config.toml
train_examples = 49215
translate = 0.06
head_dim = 16
moe_every = 2
expert_mlp_ratio = 0.5
experts_per_token = 2
layers = 6
learning_rate = 0.0032
eps = 1e-08
precondition_frequency = 10
max_steps = 10900
adamw_weight_decay_other_params = 0.01
Rows from block 3 of a small image classifier, named by matrix and row number. Rows with one number within an expert belong to one neuron, the router's apart. Each number is 128 + 24 x the weight over its row's rms, rounded and kept within 0 to 255. All counts start at 0. Numbers have three digits each. After the name is the row's rms in percent of the matrix's.
Before each expert's rows are labels from the 100 images, of 14848, where the router gives the expert most weight on average: "responds to" is what is common among them. Only what is clearly more common there than usual is listed. The data: retinal OCT scans (Kermany 2017).
# router: router (model.blocks.3.mlp.router.weight, 32x192, trained with AdamW), inputs 48-95
# up: expert up (model.blocks.3.mlp.up, 32x96x192), inputs 48-95
# down: expert down (model.blocks.3.mlp.down, 32x192x96, transposed), outputs 48-95

# expert 17
responds to: finding: diabetic macular edema
router.17 098:123134090103104133139144090144157117101126149108111122147108096093104175166105136115125145163169125110116137141141139151100121151142161111153114
up.21 095:104106115146121151113122116080129139124138135132102147163135128123144148097131158162107119131120075118164150120103161140081174110142099144135137
down.21 103:159138115117160132078141134121137125119137096122071160144145163093118142121172171168148124123159145105153117087104131126121126124100122139145128
up.22 102:123136157103111144129108118140120132066131126118105142122131158129098135134148127123139089137102182143134118146147111115136091125114111100184131
down.22 103:121123094089148121149132108164150077106128106145076128111118136175114129127141135133103086133116104119169155123152154129150141102100110135114119
up.23 101:085098155168118154154139114167091089144170099175102133138120121170125110107144149132177097128144140129129125106132124147120144117137150123101111
down.23 096:152161168110127139097123152141128117117091109120132142153110128163125119068162168146146140102174125156156095069095166115140161096093123127171104
up.24 083:101119137176161136143141152118115105142170121089141107177148121150113118131145129136106120121135152176115145135130070137108138145118124147151164
down.24 103:087143175128127139088084152145103107116165113112137149130167149141107129122127130156146152100127170168154136079145114138087099090127110143104103
up.25 101:069126140099158149151131129141139126139113113109154106096099132083142139102151107139114107086117132115153077105138129107127170157148135142159140
down.25 099:113126123069101115168149128112096138142137124111120126142177079134120118131152101133114155123138105089126119129097161103120119186180126151125103
up.26 107:118157117121138156152139134129138153093126088113140182144089153152143113134130114144082117122140105124130140146104115105113132097135111159120136
down.26 109:123132120122100106093147119100122106099099148160127147127127103152114131118096115138144100140148147132079129108133116131142175104157112140124135
up.27 094:148122134141150106140161147113103135118168153143112149137128168172115129115143094104137137135131164157116113159108090083168109118130119162162131
down.27 094:115087135140137159157112146122151130148168139101160086147110113114104132135121134132114143121148168093125130109105118087125122108119156134139104
up.28 096:120148168131115084100152130117149126179189128128125120129115144159129139115167136106186142176113144116157061086131139111152146168110150139117120
down.28 094:156109092113110114122166086166118128103134129160104118148155135102132109178120160145189123116125067120090086112166078162106139107112139100169121
up.29 101:130109112097135119101140144093148115113144082168111112148106124129130086135139114142128142115117125145086137125097109137125097155122121136127157
down.29 108:124124115114132164117133144151122086133125156093168133151135116129105081147092174143085143164141128203123106125118158088090118160133195144142134
up.30 092:132098108079142121111132152152148110167094137095081168111142115093172129101133095073139137122154145120124115120154098139090094116131124144131129
down.30 107:139149152086148064168123140094150130142127141103112100169136107137179108152128131121081155095130119141132098085074143127187167126122161138138125
up.31 098:119168075111136124110133142110114130156135076115153139153164130098117135128114139137156152151093116103109111110114114136168132122120141176127140
down.31 102:134129141132090189081142125124144116132099133156158115118153075131137108128165155148129151128094128108087084123103137144122107160175099125116139
up.32 109:104170118113146145158132127151148134118108143133126075142132153131117149193079152107120102136111135106135095111178133133140141078114154100121127
down.32 095:136141127144170130104115096108093165122123123128170104174109145093115167127090147089135118136181139104172114111130110138095102124100096156110100
up.33 101:139098126170171132113097125164089157151139139152124122102118169117108143140148158119147109187084145133130106146125152132149091115140159158111101
down.33 098:159150088154109160094086131147143137130132114135118103114102127128120171134120181138140118108138125109125093166119136154108140170138119121157156
up.34 099:120124126150169117162127137113104121140108125145069131116187116147141119155164097160128153190122174106139109131103130185138141120113142087101133
down.34 100:155118128112140193151111180137155143109134158117107094126119142159124135181103172141149111125150123124056150126151149090119167182157151095130130
up.35 100:139125139116137163130078187155127110141162110185109126116150126118134101108094124142131141095136140167112124119124185137097137163134160134120135
down.35 107:147093126132193130112126174124136191102104118128092097134146153126096107110164159154138115141134147117129134143156129123110138086137142139149117
up.36 098:114142164108102149142158119160110137096076153120128161116159186100125124121143138114117104128129136168143122148091146161139111092171109161094152
down.36 101:152098089148080112124134149146168130129106144148110160103113180130140106082158124107142133129070154096113160129133105089096110110088092137149141
up.37 100:136090085111104136097118089143148127152133110145140158076115127120144130135140160102146103142117119121137131137145121125122116096161156150147152
down.37 103:124142104166127142128138116086149110108181138143130100155138139172095124126128134109169133084128129110113149154133103129119125085152107121081155
up.38 099:156099142138115106095154129124104096158176148131165150126124141147184144110127092083126120104142147128117139165191101169122107134107169114091130
down.38 098:105075157161127099133163105142143136082100131123136120115092115110121099139107130091128187142158118119161132038108139118095131117091152164109138
up.39 099:118116146122136119091116130133097155117118084129135163109125120103105120092131131105123145151120094136134115108121100096126105137158124096124117
down.39 097:112096115143152102146153136109146159160138172148124118117117123123122126173124087123121096122166079149098086133107099099153149141127145146141138
up.40 098:118113099138152136165146153096120151142094132096116145183113092141104110153134203153094126098159119147150120134108115095139133131138143159144130
down.40 088:156120131169134116134146132108124088135130112147124147113123145102112123140088105135095133149108165137128102121126115101168137139168180135114110
up.41 101:123123134143126139132158157127112134080114159127138108156154147117130167138134137132154076117148104124189129111105126122122133130125133100091101
down.41 100:107182123138146130114093124142117146106139091141147140136131180167128125121109116136096064131150136150079112092127140163116115147144162112131138
up.42 097:167063107135127156096148110142158115131103133099131087112098134106113140102108145116106120066090128155089164149126101137154073136177121105153089
down.42 098:092114157153150135087154160080089135141146108142122117143144147108114129143103108106122094130158146102104109120150123122116127107099091104124164
up.43 103:138117099127123163170123128135127112157106142152116100125110128170126170147142137106088071142145104118162159174158138102137172136143110138088117
down.43 096:160144151137138126097155116110075153106125086127115086097100148122152131119137128112130172099174111127142152172162174076145145152112144122123123
up.44 093:171078125155141136120153075106143096076110169152148150141135128153115083141162154115154106137111101123111139118107142114156145190141121171136130
down.44 097:177096141061125115141077135144129102141138120134090110155117080097158153128158131094134113133114145133102111107125097119121121115100143129143146
up.45 099:090163114121116164128141110164121116102166152130095102103114095119070127154102094166156147131151111115107179196101169119136147128121121119127120
down.45 104:056135108119150156138091104085103112106104104111121134163124107135166147144096147089098148137130145168119131133117100109092113130146100097107118
up.46 109:112121167150123139148113147131158130105130166143107068115129150132142116145176146154153090153112175120128063072121142126105128113156124119175143
down.46 094:128156119108118172076164106141135112101116095149183143139150132130107103125123162126117095100147108111130106096129105105128158105112112132087121
up.47 108:143134118159070145177116154100150112137167112132173141179107120150100141101146107154147107136135138152160105161154147167081146096117111147142117
down.47 099:101144074126100159119127146111140113115100125125115147151141111139105081147105090102110136072096081103140088161105128095112129132162149155143118
up.48 097:127126108141107151136084152096188131149127127135095130108110146132123152135121173099083129170138088108132133114140110127162100111152119144130169
down.48 094:195137094150109125106070116149103139121144142123138118128120096126113126120150170149105156134137153087145098113122106106148133133091143153107113
up.49 097:164099142133109150137111084140124131120102148125177181123117135084111155057119148096077163143104157120159118099120094161143117133138168167134106
down.49 103:144159149088139089105147122080108150088142125125174105119174146109123104096143135129126132130126182109156183131159117126117128176123136156158119
up.50 101:143142137140125122148142138144136156134104074133142141120122116106090111101134092102132091124157067132119117128125124112149158119126113128175128
down.50 104:096117106107127117127154144130144111167126182109143138120131181097132130097162157136112133157162156115153151124113105107153110148156157101108119
up.51 097:120129167117099080143120138113129108086113139167138113131095144118130134099147067126128136125117095131124121157097154132102135112137097116135097
down.51 103:091146147173111143137132127143150095167154128085134153133113084114161151141129098160111102147135145131123112124129158129173125099147130130121119
up.52 098:144098108141143132137148129152119102096112139150128141142102123123109156152092141112085088137152153123152150103125130111141142098122180159104129
down.52 103:129151144119116125111130124128132129129162126182178119121136160134137137125159113137167069151127108150185153135120128122121085122116148109144123
up.53 097:101101097149145089110127108134127135130167129158161129129150119134123137093097124137156144110134125130082172136169169142102066120096100085140132
down.53 093:085111159152123132109101126128131087125109082135160093115104106096097123109114116134079119115098163116137191083100146108086122160138102165131130
up.54 089:108130154112126095142101106117107131125070142118094171100115097142149155079151104124163107133131176127159138119102127107129123120120111113104158
down.54 100:126132152083115107098136163123136156140161141116123124125169138125064130137115091152136107080163130125152168151156155135123152131143163154167164
up.55 103:140136150132102111148098150168113152123114142157131116127145108173170134136147170125137138143108108113165144136119125086160146132123133137143126
down.55 101:136106173107146132115120141124164132138137097108122143134130168168128122079142133113139150141115127137091137164130121113118129115194154100133125
up.56 098:171136103108111125159163162119138144093074111114098115136166120092129151141146122163086148130136167152121128105092128137161188132168099121131104
down.56 089:142132141149130111164108090105109110128146156102138167155131111087134131106146127116117135091123136138174093102117099136148104146113129135090094
up.57 099:158112116142133132122113143106127137131202161174137143179140121104131139182134128141093127103128148132163110164135141109144094087132150114135097
down.57 113:153111127164169097113116142104140117165102122108117138157095124068078081101100172092131113149138105123154109152100168129125163147121139129162093
up.58 102:139109159141100155150173134126114125127103139112129113140144113080115163140144121132137153093119137132178130175102101152149132075099094083089166
down.58 094:164133105089144170132158135127147127161100164153146118145138156111059141089156129148122150123150081081127094155114107139157124153147105138150111
up.59 103:119142114094148163113128137150090157079133166157086134173186130104116149135165115100123121137092127100164135146160105142121176149164139183081051
down.59 104:189118147109152139185112127117120150130121126113125123149147115122135110116103160085124110131139104126112168163156108118156159092108110139137120
up.60 102:159129120113148145070123148173146143135111135132130185159121101165144127140148097099124116104112109140115141134130126095108122156105110129151127
down.60 104:126166106147097125117131159124116133137108124089120098109130102092100105110097159131112133137124107096135142115102165139141146138110116100130096

# expert 25
responds to: finding: diabetic macular edema
router.25 094:148138136170174139117106124145121133102076197083100152117100143135127122154171099125124110103118118119143144103108155144103150171160149164118084
up.21 098:134168128113129152122176129097108138151127157103121129133191138118150159085126172138145091102109123155141128104122146145154100124141090098167139
down.21 095:137119119135152142090137128119176152122100128142129140122103182109160150122163095118138142142111121130120143129146144148137116180127127173102141
up.22 098:117132102129076110150107108155126196125120106141125116128111138122106143109132088110095135179170067103151140116125119140107147115112148085083167
down.22 093:118150141154121109109132129131129090127095111120124141125126116120138138123072150121103160067115113083163159135162066115104142134115108146129136
up.23 095:148111114136150109142104148121129122109145135137101161114133136117113133147117106123112131110107124161136112133108130104169134094150110149172082
down.23 100:091144122126147124100124104145138142130140148132113112125134139088170143138162115117122118159076131154132101164115107114107107152126128121149123
up.24 102:182143131171158136068124141149153162118122117138085111127114135083133120133093138110138119088170145155151104113102132161113098131136164105128114
down.24 101:156140118150123143122169140146158135116143156124123145157182131102115130127093156123118104150112085148142129134141112116158143125098135130119133
up.25 104:145140125158112125124107073162089125137083120111129115116118131116109105100149129148100187098141163136094109100120125112152140133168146122117143
down.25 094:125138164183146139126154122128126106157108134136123138159056131093132110191109091112135114146111128140132113105126086123112141148152131117132074
up.26 095:172089135133125154137079155107136105159148154158110115123144132115135086118165143143168124120113116152101114121083161142137124112086143099129139
down.26 097:082177121183114136106087182140063114135144160126137173123121129133164121114092139129148128197147130155140141135131153133132151083156141118151079
up.27 093:154130125104191145110115111115133103067142079145135132154128150131105188150117140128099134168161120152094141172127162192164117136100130121118122
down.27 104:134090142143157132155120140131127121145160153108175083159108155173134104119169125156147098112140099122161124136126093145138161117107151126171148
up.28 105:124123116111080130133154107141134119152103121136159173101155120091128148110133124150114134150110136153149126172139125138102084098119091166117125
down.28 102:141141146107137089143175094135106121126129081134150133137093115105132121192162150096160169086105100144101155131138145097167122105138190153126158
up.29 092:106155128122188109134105132118086142132153102156098114130111107094098127126156130116126159165155148141066125131134127101071161117156132137170089
down.29 097:112120101108160147116116151169145121113135125144165098129166087082147088171113133110157126153156088125126181149143130125171136107103150140140151
up.30 100:169130109119160122103150109130151118163139124111109124095148156139172157127146173143143122096120085165150130094152119149136174107170174125136129
down.30 102:111116121109143162127104148099172147159143140110129130151129149131138158083141087128117096129118137121103143113128137132137153106122143116123111
up.31 097:107141127144143168123149168118122156148116134126116100174144089074148138133137132155136131129093126149109132152113122116127125137103152117137133
down.31 102:112164095111087157121164085126108101092133177094105132128115113126142152138072148135165105136148116113122087128144108093135147125154155106088147
up.32 099:117100120111111086096088174141182129146157178114148121158127136113119150124134150132177104103143127105142139108112098132183127160169145097154098
down.32 099:127147120095086156116139106153103133096122106130089109134155160149111172098090114089119097149137155161108120116093119196158126169106141118107145
up.33 101:130157126113179116141109165123129135149107127154097140107139112103129135130143137163144141144124130143114078144108114145148136110108176106119107
down.33 098:112131078156122088140134130109133135123139100124153110112076103099130086120110131154186164130113136149096107157161105121141090142138097150142088
up.34 095:172160133157131127100168116151177158132134150109122108128089132143101140115106083135133105147116170118157130136136100121129081110120134157121120
down.34 102:067197149149111134148105158147111122136123148109127109111128103142111085105141152146154120095120113124119159113090086108154099153106122151136123
up.35 101:095110178126130148120109116154130143134127116095135106116158148112177158104114094154095121143121115130105136126134109130156152148179156168105137
down.35 103:148054119110141117071082179110168152136125145158125102097112161153143156106130091134081116121109150149125126146158137165119131137107123106120109
up.36 097:095165141079119093141129115120109140078181113142091129160153088117146147123149117129134155098095117189115145145100094127146101136137133129152125
down.36 102:149189135171153146139134099114125120125158162156147146131137140113102129097147123119144085130124120126152155172131119163104071114075155120139140
up.37 093:100140095106078096130106118165146148125136107109168135132123133084100111174171140120155135122167091128127113131102131153149108124170112141117135
down.37 093:120113125155140085108187157124144154148100149118136130138135156123091156124135131142135111128117152133151099165209161114125120161102124113124106
up.38 103:134173146125149180130129120083115161142092133174108122150095152119138121104068106099155128128134104162159122130119146117134109181089107132121140
down.38 096:118135078130112144134099116117139133139111119139121082088128080133143122141135147153104124125125145140168137146114156153154170171133141148136149
up.39 100:143129164119156098152090133099130140134144083162113117162166137143104112151105121115104098127136148123094136100101103119165121093142150143100131
down.39 091:070165163117098104151174102132118120133159126114114145151124109139164154174150127163111150148130103147121155112150198116121102128106151116114136
up.40 103:111131135164119156127170126119109130141138094106118120128112141109121097114147162159139134141118109107163091147111140118146118141152097149158124
down.40 097:097125175124182123126125129132140118167082165143112115059085156128139170123143149140118103112126112165086115150103111113145153154124106084128130
up.41 093:138143107152168143146123132135151105129100129127110171118138094103132185073119130112141125130130071158194112146128143166108134113147128148139108
down.41 099:107133150127101147132181121132186129138125118127129131169173154142091092116146149103130106137126169119152156082075130116112150174149160103136111
up.42 104:083108117123087163125118090135105097130147146114108144127140099128133138107136145150087176154133143112150168118106135132105149108092166116113106
down.42 104:105122132140045158111109114119116133154163176118149112152110097115153125068121121132128118104142132112079124156105150130138119120143173124108131
up.43 102:148123117127122119115118183101118098117156106116157135129095134095148149056147117101102087169147209119152093097136140117086138101111119089126128
down.43 099:105123182142122124144121070115133103160151117138137168156103130132131074120169138120106121151150108146123134109144097105113173179127158130168139
up.44 106:118096116141129097111100141158103110167116110159097112097157118146113121149122182114090186124086172150112119134092115099123121153104115109134136
down.44 097:150120083119123104142154129101111146201164142144133128093119114129105099079131132108111151126159119095131152136129088085158115090147109124100128
up.45 102:128123115169196150124154140166128162127139168162153108095135112122137135110143099102175118143140137157159125138097129165116118124109125142103148
down.45 105:120112107124065132103112137131110131128076130058112119101158151101104108105181087125098115110108138127129075124147144128067144141168132119108088
up.46 107:139146119139127089110120077159119123136119128119168129085143107149140127147155134128105094082111116158116166102086133091136178109106077072101130
down.46 097:110120121126162123098188139106068164101107154136089135112120136132149087174128147141147139134133159146164138146117118138164119111162138141130094
up.47 101:160153132075124144132127127143102171119125171135151141110141152124142172140125127147125144127143126105126163128108120128154116111140119137089146
down.47 106:138140119137122090161119158190102104121086086141097158111154132084142089144179159111113148111112160156125119130096160116102146135101147092103130
up.48 101:144102127138158139146128127154111110124187129097167114116147137137097128155136138125128101123098155110090163154113114110107087129119115159161117
down.48 106:117149130105115147139142098118133114161098139158139137107111138109126156147144093135120081103101090089109110149170091115139079111102116149101164
up.49 092:130147112122170075127142123124154108146090116124117151114157108119090115128102077153093123113151159160117158149113143105115144122151097145133144
down.49 102:124130119126143157147166114149119154169121165117146094130136122101130122157141168115144110138101104121110101111096122119136173119170144119112108
up.50 099:085124154117115114131089082171123117110143134168125137146124111150135141138146137074135136135143150127126079151125146119122124129158120141113129
down.50 098:184129111142152125179091134142142113115150136140103152125161119119126139110123094120165171093149143123122114136140157115114172126158144145126093
up.51 091:145089131153120135135156156126136158160126111100124101151129149114131161144101111117138112139134153096076132088162109140123136124120089156122159
down.51 097:113160118086174145136131115122137137136142118207116130128168136141088128150158109108158127125162118113133100146134085123091123108135115167174126
up.52 093:153109140138128135111116089111143132085131119109128110138112125117148139142075164129162107134111108152136151166144109128120172154120091126118113
down.52 106:154079103115123149089136117116146172101102138148121128119108111149169149135113114126130134101147108072166159140157161129150145067148091079105164
up.53 102:115116155107161164151089146086148103117113107141161170183089129094111128147124106157168153122126165149151110150148167110165123127111122143139142
down.53 102:145134132135129099136109124113125145158138123156121130112124148145166107133132144157179096096143152119106114124120112169109133159079135152162091
up.54 101:110085133174089136109147100119129166124122096100109138161123074127110137099122097157118120108070109117165126156129132112195144149126115120085119
down.54 096:152129159113110116125142123182106133112156116156149122122103131115124116098101097108111134117083128145087129132176172147127154124141152115145129
up.55 095:113092117093149117149157122124144141148112138104117152128177098124088122095145117163122142134145118095103102128125141132197165123140090131116109
down.55 103:142150084103124155123153148140093103112109139118126148095104103126097152176096127171139142128124160134139134185084191117136163127118109146139110
up.56 093:125139085125085130123128123157139091098080100134146114105126135118134144128144113128113106118152098128113127101117077129102129142137176124090118
down.56 102:168092082110120129080138149104145114101110116138123148143103110137089130142114125083148081136129167086093145129124120147104124108115136120118112
up.57 101:132169098071125139091129098159136119184151114136155143138098151145143117157161130100129126133090114110156116123106120144163138145145097154129130
down.57 110:137084126107140117126138158103194131112152116079127154117138109174144107173126103101142073129124108123115128148145162113118126103156138161172158
up.58 096:113124117114124113124121112158125106126142123100126130118146156144121116121122142133100126111147134081115105123173121171156132127097104129113145
down.58 099:149153129160129144141149088098160133150139140105111130145117083107131091134119108106123134143132132116091113132144195113140118040076159077074150
up.59 104:144102167097104127143123128127088135118121129115128109106117096122157125175122100086139104085187130129054119151128144122115109149104112090112153
down.59 097:121144134147123099129163168176111067170136136159123101148137099113138141116147095111130093156110144164107200119138110142127125147133103111102137
up.60 096:103177128092114099132136163109148158120095156133091141089140131134117116128100141103097166131146146115070155139145106162144120183142126157098057
down.60 100:097113116133122088104054128142134167081123146112082105128101154132109161132148136121139134177097149147134132120140168158165130061137151108133102

# expert 20
responds to: finding: choroidal neovascularization
router.20 111:163142120145144157146139149122106139129145163156098097167130095136163153145126140113070088155101097110113077159125140138088150113108135117106107
up.21 105:169125148127109145142157124171152138149123134087101131107151173103141131115112098131108151149114137089116135110116180145107162093134115069142107
down.21 100:130100141112092166129141098140100106119154091085126133098122148139098140127124075122119102132154105116166102132137110112113099141119134130150148
up.22 098:127112101187133168074105105114141143133131115160114116112143123111117170101131111121105123152139116151132178111102101102099163133141171156106116
down.22 102:155144119131133126119105107121153137096107147135116122108179121083113102139100174161098117155117143111148125127196136124119110136135111123149133
up.23 102:128136165102146142124127109158158115081148134154115137127091157177147164150095136097116149109188087102090137116079094104089122106142133137117123
down.23 099:154162124140142125106111136078133159115154111161139113098150115158097123128136125140182143154136143120124130120123154070137084146116075146141138
up.24 103:096132121124140141144138111135140133130144108133114092147123139154105103105121095156115152152170130088152108088126092107075108080171134090128122
down.24 110:162140146100123189131137144102152123139111126128113098115134111115094142140099090132161168141119101118145102117133126064128104101122083070124091
up.25 096:107124141132108131161129176119101153129149130125115112186105126127099098100088136138091118144114144128126133116146119109143138099090136127113147
down.25 101:139114124106142149129115169128163109145077108078149128103112123108153185118122153119137109144143140119124137136107157117109115084126141135153123
up.26 100:137155081154134121128119160123099142137169143162130165141123154140148103140112123088146136135139134081163120146138113117097139115146132167086101
down.26 102:114127135104102157114161125162153146128162134130170129136112167182118165140160189118126096136102109134121134085119068134138129140101160126094181
up.27 101:119151182114117116111125129167158149159156105178111135146038145139145174107066162129156121073142067149138092092158142149163131160181131096129122
down.27 106:095160101082103102167117135090098121132145159184127126110094123100173120169127089112127153119137135102149104150143134106163141148132109122127112
up.28 105:112138114092082146131123100108136135102118133132137074122202111102108144121115140098131137105128121131125108181132130105102102152078140152115165
down.28 096:160117128138172101110131166105092117119143105136093186097144107148145128120157125161150152112131138128141141137129132114138118120169144141142145
up.29 102:159139108157103115097107104124126161143147099102123106115134114118166145078084132118147129121128164119122127152105154105136125125143150125156162
down.29 101:165172091144157145110160147109066144141088146105078103115117142092135132148107097114154133103123175077149172149100110123160143141125120101148133
up.30 098:144108157142143114140122200121100127134100085135182153154131165127105102114117138130108139127169199126151196149070130109141112121090130120114105
down.30 098:142107140110133131170138170123161089098113133176106134135104163094181133125146090139152107114118113150127129134125152130154130168147105096129150
up.31 097:109099157120141098095173127090118095160100153141143094111152179141202102121154164117118092139136108099146121147126136136112139099120109134105156
down.31 106:161126136150131108180161142142168093125161154106141150123122157144092160147097136153139149137133149123072162115126161175100076131099127159118083
up.32 100:101147147112097150133155137136108133122100102155129066157151138118108113129134151102114140135142096157142126135128127089124129115158155165150137
down.32 089:138148142147162099103091115112131120106139123125110154099122122162140080146146086107102138149119122158114151167058142158109143146140150164116131
up.33 099:152120120111138146146135182149101117143143138115141097111158180174122085125110132138119158065130163107119141145145122116120107101097142146157137
down.33 097:108125128197098117122142128109116133142162126091121134161105109143139157143118124130143114156119100157106151129134143153114143143182108103158113
up.34 090:112131114136131153111059090102131106147160082112121144121089123100100144165138121165114108162135132146107131151147107123121157093111107139110131
down.34 094:114142142104141139137092143093101102171159122100111149151132105094113129117142105103097150104132126085135137105161126142140144128092151131093108
up.35 097:115116170123156130149158108070130093150107166109139146148141170105149136097148087125132117141140140139072147132140134129160107107156146119133091
down.35 101:155115135116135156142086112078159138142126155139127089144153093163139118139137125147124135133126088085122153103158083129150114146108122137127136
up.36 103:154099148111128114142131155118140125137106128153160157136150100107138163130106122131104147187120103168104125130126121145124149172151175128116121
down.36 092:125087114128113160140109115181158128106152125135095163121112145184101164109144146154135117146137077143168161136110169130143107153145121140154127
up.37 085:128153125112089126091097120120144132175096091105108127153068109139100138134116118151106123161157139109156169148189085130126140161127102115130105
down.37 100:136125177146132141094139080081115131113144119154172123122123092191157103138122138144191103105158108107108105096147129118114120144114112147092121
up.38 106:121145151153133126149149140185183147110108112080094151154154158155148141091142102115150148090109133093104142106113157133151131157132120128106152
down.38 105:132112144128140062117127095117121126163120186194114131148129138108130088137110119131132098143115128122148090149138135117142086094127111099074117
up.39 091:120130095123136122129126124151111140148110132146134127153159134146154156127117155116151095128142148131146133119108121140154119108112135127111116
down.39 092:119110157131116085128107130111154148115135103064128146100159127130107105165081168109150167109129123167124063110116129137128103155152178129135148
up.40 105:133097123124096167116117135179106148162115131131106134105145173124152116124124112156102117124138086119079118137123162110169077139149101095151120
down.40 099:119159129117102114124039116113152133148118097156121134152165117114151161139091135146099089129132149154147054130141127106132097158116109123169172
up.41 092:121151155145124103118151131146138178123130149132156099163124111100129142107089172104092139143105096114133134133161110151135079095108116134128138
down.41 099:118145152179136116143148148104151129097101147100132145137083112115076125149119134099094113151130101145147092114152164121153104127101126148117078
up.42 093:143136150161106158125137104145137113102153095106134161140129084120110108097136110116146097188106113119100137102141109157197158113158133152136132
down.42 111:139083131128181144098096155114161102124106131110156138101122117104124130113141122107137139184105156145093146105159122140155092147136148127091119
up.43 103:099103097098152111152116135132118175119111137157146124190117110136140158088149112134122144137093137114114122179107108103114151119148151127141170
down.43 100:171181134112117080091093159117117081091136103095156138115113136134122094143139148101116153132136160119085123111125127122147123081078141112127130
up.44 094:147135135125151080137125136112101161132150109141143121070112116132142126142162187089140118148132132132110163170106140093138114110139127110108152
down.44 094:155152142110093135086137149135128172138133155177100117152107107124162119137138105093102089098138131111119144121093102123113113097181145158074131
up.45 100:137145123106133079126112099101128107137140131154146100114112144156122148126137103137101121114144101138131133079144190089145150143066120092099148
down.45 108:110096158156144108151140102111129132068159129139139129110122125101128141140118099150134133153155104148123127107126124115155197133177147108136093
up.46 100:117090110125154151136112112166118131141122145147118132121119143179164100144146130112152128036105136109147108135150128075107116124147145140128140
down.46 101:152154123141123160108129127108087174139147117071105105110115119147125185092087147125108101115151125079081152184103157130089127147147138111127167
up.47 102:111107152109152113128185158128126123136165104152099158137181126126085149121126147113098104136131100112106131135105183119125118144110121129160145
down.47 101:116148119152116153148141128129108107147165105133107165078123176115132126168131115169164086150122161149123120146178120125140110140146118112188125
up.48 096:115144093146120160161189125127126177124122166144093137142122165141136141200120121101129104154136116133124138126130166158113121111165152140159081
down.48 092:114072130132142105116124144165111115126120147171147155122129073105085152116128145123123176135136132084109121119127104119106157140135161139146140
up.49 102:099131134144119086137098120108093155154118092093157160120119125093134172105113130161087101120152140114149104136121140148139120137131106124166131
down.49 099:108112128141138112143143141143100135110147093148169127109118141108134123085173110155165106138193146147077144104132111149094103126114132140090122
up.50 107:075143107138136093127133133121130121136146154087128171149133137136141156164181142119099127126113156137122110120140151138122095135096161117113140
down.50 105:117083095084097152118111125175119151127104124124121170181119135153110142100094155084105131118130121125156114160114132130117100106109101116159134
up.51 109:136118116167135154115116109156134128123075101116114129137126117114144095136128125074142111142106129155150186151105156118147121118110172122102115
down.51 093:177105165129083064108177135122114149124122154162168121113081094134145130159133098149092100108104122112126114098135139110072118139120166140104073
up.52 104:135102147098097134124142165144107107123118124102105095108142139106099114159137101075113107118151138116154135122132143118177126152129165115168113
down.52 103:084129139139144137159129122151118134100117133125136105156109092127143167125133113113111149119131120127094149147127161190094109066130111110172133
up.53 091:130179113157103134121093122153151102144092119127095170110117127135082130159147086090112104154127165101142172130114149113090108128124124172149107
down.53 093:108117141150147138153165136118123154122131105097152120145115091166156141156168143136152081121176109090107142106163102117114099127096122126107137
up.54 098:139150152166148120137143140124116135162121151103143094089082123133114081111146154123130111153135133153117101138088141145116173125110140108181104
down.54 101:115138119116123109159119102113094121158110141118127139159147136107172157147118169168157124110138110160089165122123108145132181109160160171091152
up.55 099:095146144135105097174127118137134122115135160123169157116114149116114123133158138122111158117136129162150102147071133118178138170142136116145064
down.55 102:132127132108141140106165110154127164090116129125134140118097124128086111083101128131144066123148135103120103110106130092070091153131126113140115
up.56 096:111138143167091127114128122124105153152109131069090145150148144141118131161123154109124136129134120112176086100187066096133124100159117120125173
down.56 093:107147138114070169148075126142114144093151124116120168125149102123109095081109106139120141128112124130112179116129131127109096130159131147119185
up.57 101:127127127109081139139130128105134125125137124117104169115124095105122102161149129116134120124127119107123067085144099081147138111130105085130165
down.57 097:102116121148134125131107085132149118069176130118117150158109175127122147130125116090139092098101130143130138131122138121134124122103116146156156
up.58 094:136118088117101144132140142135125188126099122154147142095148131131099122108135173087139144116089133091171160154109154148127128095107128169109138
down.58 103:177139107123142132153097138102125164105111114115139106172088122136114153154133101161105157083148144131121148147176140085128126112120122106163089
up.59 100:107093176082140120166150143164141141124176136119130123141102145128113158087101136105154117110152126142091090128113135121140138124086106148106126
down.59 100:129102132158134138127136102155133117146131091122111109101090147116091166117110153126088104171142109177120147151136162114129121082154167146143171
up.60 099:073127101141104131142125123132138087123136131129134165166139134143135142131132112158103133120135117163150125126102126063111161166157163147105152
down.60 099:126162124121130106146149141107096146139139123128102132089130120124122132127129153102121136092158176055111116106167107130135115129157099145108144